config.toml
loss = "l1"
noise_std = 0.6
activation = "leaky_relu"
block = "basic"
upsampling = "transposed_conv"
optimizer = "adamw"
beta1 = 0.9
beta2 = 0.99
Rows from block 9 of a small image denoising model, named by matrix and row number. Rows with one number belong to one channel. Each number is 500 + 25 x the weight over its row's rms, rounded and kept within 0 to 999. All counts start at 0. Numbers have three digits each. After the name is the row's rms in percent of the matrix's.
After each channel's rows are labels from the 100 images, of 14848, where the channel reaches its highest value: "responds to" is what is common among them. Only what is clearly more common there than usual is listed. The data: retinal OCT scans (Kermany 2017). In brackets: how many of the 100.
# convs0: first 3x3 conv (model.decb.0.1.convs.0.weight, 192x192x3x3, each kernel summed), inputs 0-63
# convs1: second 3x3 conv (model.decb.0.1.convs.1.weight, 192x192x3x3, transposed, each kernel summed), outputs 0-63

convs0.83 098:522501542513507512484507480471510453486484518515519507454487475475516526452501482503515517504481535505493478474491504508519445523482504484514464503494471499507531488537437450463495481504514506
convs1.83 067:475480463520500471464530531457465516496508455494486453529519483489571489478508474509474498506515464473555501480501490551445491510532468541495555511491470496498486531503516518494514537471480513
responds to: finding: normal (91)

convs0.63 091:507499531477479498461490471442494496491493508491443492452461493476470492468502480490482512478515485501561465479508492481466486499457468469487471498483483456531531554481534469479471491501514504
convs1.63 081:520544505559496528524488490497544516476474503539512523462499476543501509521505497481493523497503527466472526521512527505577483502528518521454480491507475493497478488501547487498499496517496469
responds to: finding: normal (79)

convs0.191 113:524504536468468513503489506512518497459497479494508546512491482471492486464546450541440495460547500509500460498463476473469484503476484472505465504478516471503458529546471449453494519482496503
convs1.191 131:478477539465522452468455523493500487511498531498491464487505503504515518536487493484525532522515475503479529500483495504465478495521477481498495483495458490463534539493492492464490493479479549
responds to: finding: choroidal neovascularization (87)

convs0.142 061:439487539494495503511507444475523537453495503509475511460503464494540490500513481476490488501513547507468513515449495472479471476470505471508488450484456473517480476508522503503505481471464499
convs1.142 046:533504493488488486446538527518504475477497550498494524556502512516493476501488515502544487471570495529527473491523472542495491501496516554492503507529499468523531523534463500520524510506480524
responds to: finding: normal (88)

convs0.132 114:514502517446497512486475470484549473504501484486481514504466465477504496507449499504458460471493516508475497471478490526530498512511494504475455504512486489532480497507513487493491525488496509
convs1.132 161:455478486460512454500503540508497518508486474531523491510498505514487473514508501509513461468531469498522512487474481545509492478479440441483511498509522472511513490497464511507473506532451478
responds to: finding: normal (96)

convs0.111 103:521524526526507502483479478487514493495483505548476516494503492479480481499551479501461518458504485498506532502492495493490484478519477484510511489563512473538508551484456494526456497485486496
convs1.111 115:467449524493512476473478509480508521473499542482510466490504511485488512510475531486513524525524473523512536452502481535429495472498476463479529488522485465491508531501467471468517504508496520
responds to: finding: normal (94)

convs0.155 098:485509512565499509500485524499514485491499483504506508523489515508491489469516490499499533531522472497494472498463511502487467524460514483535489499465520506499488459544520478372499504472497510
convs1.155 105:516485504525504477501486507529507503489515511472471510472464504491516516478462509504457542523497473516461526471481497497454475494443525530522520480518493531519492509518459506486521528525526495
responds to: finding: normal (78)

convs0.28 117:537495483477456484499489530501506520449502489500477514486484467509497512524489494526504461453519521487495528468485498487513527458491504518447489503471461456498503486507497526498454512482511493
convs1.28 100:459551505546541503541499486486526500503490535512511497507490516489525539502493511475470505551446484512438485505464511464510502495486538452519519516492542498492422503487463494484510503540546478
responds to: finding: choroidal neovascularization (95)

convs0.43 088:491506507460514515496486467483508462473461493513498513476472477486510501499483517525455480474499527505478506469480467457522434513533480482463492509512490486501487505491530511481540489499532512
convs1.43 102:506488529499483469506472508476512548468538495447538494489546541531476513547528562499501497528486509506524532505544497524472540516505489494501484490522473452505489516521505465476497524544484490
responds to: finding: normal (96)

convs0.20 057:482511506515472490511475530530505481499476495503509494526494492478497509495556477516559477484501516501536495506469503509582469475565472502493513511550454510495525511513489469500518557476476500
convs1.20 064:461461510515502515500497483477459516468494508453499501497501488467486503493474566464462533497521490520491520455547477530436529507488486477520537486516537503507480525488480484489482525474514530
responds to: finding: normal (81)

convs0.91 103:445500525452518507490511477521446489491461455547515542470510484528498502521515495522488461455492492503509489456487473534480454485489503475467490502493452533512525503520482488525515484478500511
convs1.91 132:487454484516505507496519492519458542524491482523489503477518520483456499503542471491508494476473511521528491478513506509497561464463482482474520524502503493466485472500488512518493479507514515
responds to: finding: normal (87)

convs0.82 092:514469500593503510466561498458524531512479513458511497497495514454502506503516476485456523521514521514497466491528504485447493531487488443500496504493482505499504524531448531477477481445519497
convs1.82 074:478556494479494489530504509452487473521507531498525473492513489482511455508509509509468487545467466508455513501500517512499529510484517531516502499498474503475506504449499500509485521497529542
responds to: finding: normal (96)

convs0.174 080:435505530550488515481466489522502547519497481509507513497496474484501501494498470504486498522525482518475453524492488533500512482493509511495491503550484499493463482485487507485506579471469514
convs1.174 098:512501529532516459501515501497463522520450513485493507501492531492529480495514516497490560521526529531502491513505479473496512485489469469502523487521480520507497513497510532455480498479520532
responds to: finding: choroidal neovascularization (66)

convs0.85 086:509487515507509501441448480510481473444491533500484517459521483480481520522502462473515479506504499505531525475422504504511489478504529519494466488474487466554516475500448503497461520517511504
convs1.85 076:562512534582518505525509501494523500483504519484499516526533541520504511494480531504471538530509529499472487525568486512464519509485571515477510479516459549451507522498489536532525504480540488
responds to: finding: normal (96)

convs0.164 060:490503478489480513515478495511502472491477500506468488476490505478509474483513484494508512523505482516505545487483477473500504479528482511476515508515507479502483481476543564527513523491498517
convs1.164 074:470492498484484474512527522515494533495493583529492497501525522513482540526468488470476479536549438517486490508512518507501533484471487479506491521450517531489490502487451503486492492507524527
responds to: finding: choroidal neovascularization (90)

convs0.29 105:496460502547530502475466491536519541471463503501510530505509487511547511494478489495504537476483471498458543492500501498494476535489501491526510499496486522521484451512524489365439463488461503
convs1.29 140:530484523509484489492500489531509542497506498440498506487499544505490531504490530538515526543473486516505506466496505507481514478439520482505512521524497500534477485537491504462541491546540480
responds to: finding: normal (94)

convs0.134 105:541459491508526489515501524510495462466547467480465470454502492498477492511477451497489508454472512488512488479529509461515507473509523508417445505524508496493433457463461503479457506515498499
convs1.134 092:483504534470502448464501520509539492468483501536443489507490452497557502504483479537514510519537450489502522494474448540486447501536500512530523461505445519514532531513495507504508489481475526
responds to: finding: normal (78)

convs0.176 116:415464501484480500478494510487514514593460518492512484522484463510543483508464488507492517503519516507422528515461520502502502477509494524534497503526491493447460487496501509519527507507484506
convs1.176 160:486499468539483547497523495477473533493474498471533515505474535495489487511572546480523513505523523512510460505555445492512545509493523476483542536539519478541508482508505502457506529494544489
responds to: finding: normal (83)

convs0.21 116:485478511496522503522510535507510455508495490487513528530461491462451466484483483535477519443523485506521489506492500488457460506489486523491556503482508470496549535501502505509482545459506504
convs1.21 104:475494490523528485502487523504514488473513514486521417467503537540532490523495513466506490553472514463497506473488472515510529514516497509494478504424463532504483479474491525525487518527514511
responds to: finding: choroidal neovascularization (94)

convs0.79 062:519512471489501528455466532487504523490479474468500525491501494487467540479519474506463459523477452527478488521506478478477498491461495490486469511501483548519463496488555514508491527490502526
convs1.79 061:498508519479519459542564514514462504548492528542502519541534501523492488450493443512479457490513466495532458505481508504490538485496490527522498513507513541460473483504496557522499497493477520
responds to: finding: choroidal neovascularization (86)

convs0.108 132:483480533488515499470513508508508517516478473512532460516506469533521482512415436521477490413464462501493474466462524517501527508477484486482457500470513520519480480509523493394489530495507501
convs1.108 118:465471508505484532450517495470483497516496497449489523526494489461503510530538525499489544466497497509468486530563510479478472524504506518506537510553507475518517526481523497483454514451490500
responds to: finding: normal (88)

convs0.115 034:487474513480501500502497457440522467509479502515475516506518493500496485482519474473516480491502478544455490491445481480510481474469472508494490434477466515489513540494526504508468491469460497
convs1.115 027:510487547447480508473541500509501493479498543491538499479512515470456480480498477484471539498533502539543487485490498524519515515494516525528484539481493487503519476536522455501528499458502491
responds to: finding: choroidal neovascularization (72)

convs0.25 087:514508505512495499520500488473480517498479508554515526451477490499540496484510473463493487480500489492510464467452466470475510486483492494446486502511513481515518463551492415437472457494509498
convs1.25 077:548536490574499503458516490502509532468518474465491510482500482499511530537473496519479512533468501506497532510513504498476460485483559515528524505504452518503497538524493517502499510488515502
responds to: finding: normal (86)

convs0.56 091:483540518483503509476487487475524479513448477549506537497480553530487472490519508464541509515494506501496482433522519495525438512493509515461488489515515513508524479517468477518499506480547500
convs1.56 078:530484456544487483501494532502519558476461506541511520448501480516513488508496470528499490493422502470493572531459492529525518490498475484470498526448451497513490490487514548500479461517478487
responds to: finding: normal (78)

convs0.133 108:520495502481502509501490521507503450479491503466548507520483466497452525433468480543507469434497500509511486469497458481476474501473507537469496511484486479513541528518488489508462500507510516
convs1.133 104:529522516530520548487492500522534476467491506467533474481501552515489503528525524467509511548489527485523505500518476513515523503503544498467462517456500511520481468493490469516474504534499483
responds to: finding: choroidal neovascularization (88)

convs0.76 122:536477494496498506528499495493480452501556490470487476511455500446490489495556536544472503496500469505584455496493509479482486511485493528519480498503474495520541556464516484452500525477491494
convs1.76 121:459499486501495491509500478519550462484516515504489449475471489515514511540469483449483501511519468490492562464472494523480477468510517526484524478442466507505486464479466495516499478502505504
responds to: finding: choroidal neovascularization (95)

convs0.97 118:505529481556518507456468498510495515483474516517470554486468489499519480496498498500489531451495469498473480487498499488494489524514494519527494502475527498517507512499488487452498494467502507
convs1.97 135:511438489499503452495464513472470544479501495515475501478521535501458480507506532481533474521496522507475545498516480506473519489457510469529482483493468506493519548512482489464495520503515499
responds to: finding: normal (93)

convs0.157 084:502499542500474507494505501509519518514472518521506483482526489515504475501519460511447524483478521507503466450496487475487436529524474509460450507515534574490484503496559473514513513520497520
convs1.157 098:465422436479488497449507508461486549493486498478474474523492489483504549528490506478508493504511461495499504472513509533474464523501468481484521522498536491518488531543498505432555470500503478
responds to: finding: normal (92)

convs0.162 125:474493493436523510442490527494497488483469511480514498471512481519478505464456470513494470462478500504471486448506472472500527498465479556479510497493487503454492516480518499351442497533520518
convs1.162 135:497500527503516541470469492479500496474549488423506452512486528515474504537518568445462520509515497512494511482525480506454511536519511485486522459513519464507501483544495487491525494528490511
responds to: finding: normal (78)

convs0.141 104:490465585523520499530478490504495486506483492448480470450504469473472454489477488515445512496449488506540506481507530470483517522493508519482513497478512506501441504469498463528515506481486495
convs1.141 088:484494488506489508481537483488532540464500485508520492490479474507511505506517494459471509496549469502477537506472417527484545519513507466515516477503497496523534499533561516466533533466483553
responds to: finding: normal (83)

convs0.181 110:496474491517500500476492486491476465509495486505545499537537527536470544547508505464497494535533522495480458487526509481476479488481514487488496494534499454489517504552471464526480492485499490
convs1.181 074:501525485511491519515473505502509481507515544540510515496495513478532504513512492502515527500520506546519509475464521506553526513509469494553510531513521481509546509510477508528519488503510543
responds to: finding: normal (88)

convs0.57 114:464530501522537494470471469485468492471482532524461536460510510487501485456528516478445501460539519498512529440460481482484496487446471441492483496467468496496528559510448472556482479483495483
convs1.57 106:480488527500516531511464543504485496477486541554490493489509510526458453528523546484526493530546497527501494506523465519536521527529488489486471495500515539476528503502490487484522525507502583
responds to: finding: normal (94)

convs0.47 093:472464501499527498495440502493487527548442475512509504457497484485514446525503472460506498500490477497500497474468496508518497547502485519522461501508472533519515480493523477429488486532487508
convs1.47 068:503456478495498525484541483537464541478515476451502499549491478483479522512512493497527483486520464487541502493536462516481492500474459489502535529553496486511505506505519518493533468501516517
responds to: finding: normal (85)

convs0.70 128:473548517490514496498465512484469539489481505488503533505518472508496499495472477505493461493522546501496540509479505502496491513499473486491480493447504514510530469528490470567505467539540483
convs1.70 129:514509519515470528509497514465500493477508528495522461476514497507500496552553520492481528548564508509536476468538446546500538495517530512454489490492495491495508489472469466476528507488476511
responds to: finding: normal (99)

convs0.148 099:460513510495454491464496506497481523492477477468496516524482514546511504545489501509525573525519475490507530546536489493464504487515491492470478496501502520474482506481545541507505526453480494
convs1.148 105:497488535508560510534481513523458504488500496495516467506489532484462507474475528498503518503501493550503485463467519483531485502477499433460498496502533498499449485534458513530556482562511506
responds to: finding: choroidal neovascularization (73)

convs0.2 097:526549511455485489485472497503482508496489524509506467464523525507488496536526491491514480544464521490520479497452522532507497492480452462526485482486524444441524524527450442505478520525496486
convs1.2 089:495513452570502544454521511470478485533486548477513504494491540502483466467495493528523487519485525537496508501515523499471521500479534510498498505512497516500506476482478525530508475516544508
responds to: finding: normal (88)