python train.py --loss="l1" --activation="leaky_relu" --blocks_per_level=2 --epochs=43.2
Rows from block 2 of a small image denoising model, named by matrix and row number. Rows with one number belong to one channel. Each number is 500 + 50 x the weight over its row's rms, rounded and kept within 0 to 999. All counts start at 0. Numbers have three digits each.
After each channel's rows are labels from the 100 images, of 14848, where the channel reaches its highest value: "top examples" is what is common among them. Only what is clearly more common there than usual is listed. The data: retinal OCT scans (Kermany 2017). In brackets: how many of the 100.
# convs0: first 3x3 conv (model.enc.1.0.convs.0.weight, 128x128x3x3, each kernel summed), inputs 0-127
# convs1: second 3x3 conv (model.enc.1.0.convs.1.weight, 128x128x3x3, transposed, each kernel summed), outputs 0-127

convs0.74:557483499462454544486506484538511561469489440517476478590544521434467462529427492514440469475554514443507525559490514449484521514489462423462434387482513445513428475501472399424542442511447506436568443472423547440507470425527544525576501441521563460516498482412468407410422468452457488473510544555485472448456436479497434469431508524481547431509339440374439501536498410589539547474442
convs1.74:539440430562493413447452474454593457556512574523596435497462484502475495478508502523538511478497482580523442512529550535485491445496515469468607550568500585526499491460529383567433522399558531470410556547616477524469441498555498493457443484459428443447453532547504511552551461480577495481490450456475386561554478464568544474517424524453480550501530482548455397440494482476473386595535
top examples: finding: normal (86)

convs0.122:559505500549493493512453472452430468540517423562505485438462468441568490360567493461460427627490472507500456411538518545442465396525476458501497533512534483572411490407527575501492530456498477421454509489498524473512451444537488491440428358453505540493520511515425508453518618465447514481495476517467449515605490504521369553528505538523558462418486450465453365535501489545445516491532
convs1.122:501509506482513576468529480440550455513488522482543467506541543544522568515465395428463546534480462512487610517388507438573608471503518551434521454380545558523604547552497516437476429452476517433413545544455577446505534570454571447549484543521503484501504555442571538443500510486544542503588542562522505493400554543484565462453441518545620551469456446484502555568438485551542529477416
top examples: finding: normal (82)

convs0.2:556544508493437480494523461516581493567557481506462519424464588460569405417453473491429436560442505501517452510479543488435456447520483444446448491459354450512460479483465517447471461407464399486464502518426492428560524425556540515527461381561516448470437465443491470446481528502527470528432520554409458548502503477480405558510448492529510413443433414409529433489512467601524493559484
convs1.2:452511502529533509465501510445541504416473492523518523473495430439498587573465394524472568501520400502429562472498445555516676556545412547523543527501554601535453454541470466475524506501603626409436518501529574493458527569462469516538524521544419525525546575542498457454455450442487547538568471591518493442476570548506559495463499510501547549536508560518473536548443480456548540533389
top examples: finding: choroidal neovascularization (68)

convs0.101:532434524430473576448445455494491423549520447521495508493412495475544377509474470452484498551428409560523528445503405514513512524471481453488531494512479439525470481506541456480457473487441454493488506533455526466419514369562497520496526423578547488415402515474547500360447527450367493510478587444494461584536479477545398484451483478506545431373480436482469528561490552497456493588490
convs1.101:503496401482533469496499531590440537476515441479434457530595510466435475508529540483421528484548621418507387501510590476518382511546551515514505457572448548373534540500468552586474558503428459428502477482493522544586461455441501436472536476498470521582491521466463555549465505580635549427458536495500577498560512504474486456543477444493530577554511452515521454478534498497458616431530
top examples: finding: normal (92)

convs0.45:500464444587477542479402528464449459454473479506419582616501567536409436467557496522430479594550514504505486509464513501480481425455515492503514446542496373542378475416484482506498480377473432513434534438510560401520445467467457494530514470530499440424495466546458433432445565469439543454502507534513403544453408483497478533528461483490467354392465478480471473485504458479512509480489
convs1.45:458479476432465464534527434449536487499477437407558349447520477479580579504447507491554518456432462461448545505450441410450599519550486517379472516533502535527467496549494519566505411573507719544449556551499548496505481492511547454442465571436462515513464527374547548555507548536560529440515502468536494500525487494512538510508482501520486509526434482489488438484442467605494541541479
top examples: finding: drusen (37)

convs0.56:484568541535428461527532477535574475475522473450526458503511557557506419403507492501437497406449554558511408520468469526458474478557457465450423412473536489521495498451490511574463465501461382572481506462455360472522513410455608532496472387486463483537396560493467494517499500491500502544616477545451391463532468427521507517436518501437485418463495422435473399506463446477491426448520
convs1.56:487463503398562544438471543446441540432500444516577478509455415470574501545508449541463541558564426472493559503502546480539531466444522508511501539528487550513496486529479541456510447457658743469549481553486527551461470616503459466569464550475390520426513502495472474507480477467472546464580446473512512438454519506481457542487445511499529552474458599547462469485442565555453512513491
top examples: finding: choroidal neovascularization (71); finding: drusen (25)

convs0.106:531539505467551389548513555569405534455455533486483499486527486411447514483446479504462536445473489485469502478549547434522505576448503519550494535494591462426540537485435401471569477519524506422534361432505442439558409541396554443432478513481518460602538513436464488490498404529547494405538565471449445437499502377497555498437480487418433528515490508520469485459504479512517447401579
convs1.106:419502539467480454424467479470439536492534435472587437507449492595491385500433552549472401441469507442525507484524419607418493503516463512485346498605420476517487429596534537514506463508539446562534470535481538522401485472546331545490531505503443558471450450482430481548519494481443510503518514480577511477489442545514526469509471542489460503590479408552507495543467529485567532548461
top examples: finding: diabetic macular edema (31)

convs0.116:469496502446398498454508444552455510558499483443511410608476506443487436576481487479505577396580482550486469467483517563558507502549496488513437522454481404620555510596438455445574565395463550485531478602420450497529571453515496443534484419570553582461391442528473475484452484516533543464509483551499387455570491514531593508462526478514521542543509464550472504508476548503487567481571
convs1.116:559482525556524485563499510482526508464506541528409514475470458463543477438495504476511436490580417490564464501445478492454387502464562500555494502522579569451417447507533575506475492562508431468526522547471454488377476571473591576468464523406496404450564493436498458454462507422445467559518554541478607622473403435520407482438411510483521536399488472424540532499482488522449426538495
top examples: finding: diabetic macular edema (28)

convs0.82:510463513520436537461508517527423396448493531482492555538403452442321492546463528496512565471506527446493511423404476447547533490410493507525474494506504465502520495444493371457481559449424501488409444363515512536482529514426445492499477510477498462479502420509484441481446514540508477443455458390600428407458535474442519465481434449433483573567459468516493529489513502384482430490496
convs1.82:440546516409567445554535463506464472494463510425364445479519499409453495484551554530492503482506493445497448476501480418414579511611571509522485529447495460537413531494456625503585486592537530606583517532530466549531482465476511446502538491512548519526466522495507609475509573556506426506500486510358516556572467504528422559525555488531391430514502477479498486424560511536467474468581
top examples: finding: choroidal neovascularization (79)

convs0.99:476489464487472383476435524525481493418480468478479538569435469466449379534511414351416449459509501479493549447472501582508451518529554476465500490488450452514491490560465461453559490446438450472363415425493492445486494401489440520419532412429533541447474454443458464483407479500489559464447495347570409461462492523541532529494494437511447481503498534453485537448468484443524484470478
convs1.99:515518503494488527538541494456555375532480534532453543467480549589506558409485530598516450527546517444437467427459511464451564484439472513481504531516517487365469448449551552509479509476559559579538540439485483505503556455451563456475525491519514555523481576503535539554573516469462449555451522436420472586513468468402352433463445532519502386592476467553496494502498476496330488514482
top examples: finding: normal (84)

convs0.72:567520452489591466505540466491525508435501432346488496501489557482555484400524533442425424439510479525515485523504507492501483435529551534479417471517542486549491526475499526501497408556520526479479414569550400395500448430441565424465517468494530475502521447449454467494468460440546534522531580500481454469523446551378486586478519510550540525492455384425534452507557492613579535368491
convs1.72:527393557511445535418497502445509530540532494518478573403418457472508509536456432553418520501501516591514531495494519528561504457469515439483562490483459528526488462448522393445415470319650486435455494511383477487557490574509490544523437557506409541463497481485463490445532450474456503412566497495476470512453503480529480509535391514518446532453504628494471483507444461509506412541487
top examples: finding: normal (89)

convs0.53:550421474588458488490522507543484389434432534494433516499550498476437588511497520437507528557503492429499441347442513462550462396421552461557518479500506482504470499399523480512454444421395474471327501493465510532537488545422489481530510518504515446436514503490522486507440656504437571475481438465542459450413572510490497587490492558498479513509507440463550423497491545484536460509513
convs1.53:416624519428467472578476515498422500536527433511469485472555546453541623503542527487569518471495463498533668507490491439399496588553511497501470494413605483457484532488505544508534522514480596552478483516487448517485510501543585457498558495474497545476640487487636564439485600511509448478518595537476494522570521482500463521487505446561410447507500598521559491481477465554511447506522
top examples: finding: choroidal neovascularization (67)

convs0.117:471437510432494470425466431532547488606464479525458438459550507584502472468453530544590518417481494490404430475444506471480540473490506475513499457563568516467462496523423465468521458506512514599567467572463458567453512495565507465514338432601550570476423483403471417462449425481455433433552546541527474528500521399471431409464426499447475539477566520482483463435496493512425489525541
convs1.117:471456477473532537501488506522484589440487528513462565519430516521522469498524597527435516423529495437458489503476489524520519507458462374570519559390390472515519400540572514485487486553419444618501493352499451486563506467437462336537526448478442420525546518449523522448486459472528544538427487532458550498515508564395523527569474436510489466501411460566478525518498428516455538442519
top examples: finding: normal (89)

convs0.27:432511544419449519515536416492448470380524443507516393461425381433488505471417504510428507425509425522488410498508490448505557493418519524519552525496362615537564500465487570489513449449472529516484570552484420389484477505449444464443502436428524485551476513475518463487497557522543524478451524446450443489427431495454503571425503510477478432439482471520465464519570526492403434439534
convs1.27:480473553541483461492469564581492532609456643505461506491469610488512465521533483457486448464516580551515549452491457563538344524485518471616381455478550520518478447449553497528464530568519450565413517460405488536518541510499545491528456500510495504397512495559482473456543509501463501471507485489539606524520467495523483451449584471501547448462549596477494461523483592500555486628604
top examples: finding: diabetic macular edema (28)

convs0.123:487546440533537492489517504435555479502549455463474533472505503487521510439521452492481433523530427565415505498481507553500495463436474423459493518553550520499436542444537590497504573557489441496427594523523483427456523453422505423431448419495461622468416466516474397423406565402433518499491567469431481576501396531412424434475535478451497418451467425432503491499460488530424537436557
convs1.123:591535492476471441475473528568486531501441596443479479508527530525481558552494561477457524468499546465539505529614501424527400506524504515478501479425453457471512441491492489525456395442536552397546479476343474532437498479522567442517503463458516428474535508525410471493591528618574478446480472464554530433456491519541503474512584487516491453565529675497572450469508570477581493530435
top examples: finding: diabetic macular edema (28)

convs0.37:499456496521502520482462478481513472452465531565497526468439389478522352545517498449460513512506504488480484399431589469527474432533520433529461507541490462505452491501507449399509535488484511450484433547417570511431565383525516513474467409504572481463440505477445520474432501468362498551493588475510444608616556525593371447550399499531558525486484513500505530448518550495536509571520
convs1.37:559502542427462517499563431492486460478476502604489437510514574583528555516492474461511489613414518472514475553436552458443587517504508504474579467348457545562598452482508464526545441503444507475459512502569520517581466469456491441582437466479473555474457520452512479473566520555616519441574452433388507471448486517466573503507506517485622551388457460521485502505445413557494513542492
top examples: finding: normal (92)

convs0.0:463515442480507465489497561482468591504453515463489477572488533463510539524453504582430539466557539454484521567530500451619389547483500522453559514496421508514509480564456496501546545442468505491579517468554469436588494518438506390544507439464468455542463430478418338525543405614580519428523509500495473464432469519449522468449458458525488550393421528498447496450590481521489499392549
convs1.0:442476558544465483491428458517461425459541478455443488545465436396475443519433500573552418466404380497518523419472456521387628575572489562495331482505483520386464418478566532507477419595499511559444467544513522515395527439438403521520470448501505527525493478509445543450461526497477485526493522459487529451514460502498465453472509534528458454547533468533549467532523557462507538505532
top examples: finding: diabetic macular edema (34)

convs0.59:492559453401560442448403395563479490444477480391501535572431496419505452553498509457478417396541501434505550533513485484466476478586571494497516481453443456487471520514502517427520429563553435483419459588491393404434526420498398488425435398488490509402494505522439479457445429445499464538464498436484424450480481482451472439587512488470466539485542509477519552477524515493535481451496
convs1.59:477489518445540517541595530453463543521465542556465584466496534521510591487406499547482506524601515518442482538465559489554513498484495433501535502444475498492517393405493480457469513335569509585479499580381536501511501497395559438604445509553531469488452524496550501506590488451496531429570554512495578455488448522492499480500378518452562398508539500448457406570471461549550469509487
top examples: finding: normal (79)

convs0.15:539551493439466576469452448575468586406539483448510430537587520447504551465493501578431407526542423526492464590523437505538508497512499480458463465414483472506543506589492503480495403439468534473607562562567514461496427537569490519595540590456479402557524472492482506516575434466524545552557509649421507501485454539502519552471481541535524481458510458414466503540510437582505555439455
convs1.15:499463533504506457472483564475479372524513524492534562511438492530550422452506488438446533393500527560550507376569531528497499515456430520511517513529445516393498416497441436481414507440541478567414469387457485520531562505502457485413564485528500497480440505469446558508485461494549531435419429374446490414426514495434440455489485491561465376485459540546493516515479565392447533534474
top examples: finding: diabetic macular edema (29)

convs0.88:528539499446541498455516460479446481546482494505493458580450514517435477440511590503407368460534392520594454499601511500524515476523492485484448461544481412540521461528461457516535483445464528446490413469534473404568466502457554461528519496379574514617398498473479437504550494501493585521589541534575496555474402492465473621439505458513525483535433472393478477494463427547517490439475
convs1.88:490415549591405484468519469454486591487633428497513474485490446511505477551406432566438602498505594476537487547474571512462440451429589520465495474548514509450467513460476515455459416473492477542440485519400475479492545553446486554461496510553475456479617520464452377449530514504481512500469560465421493558447540531508487550589480541535473645389490490484516560530442481497439532493524
top examples: finding: normal (83)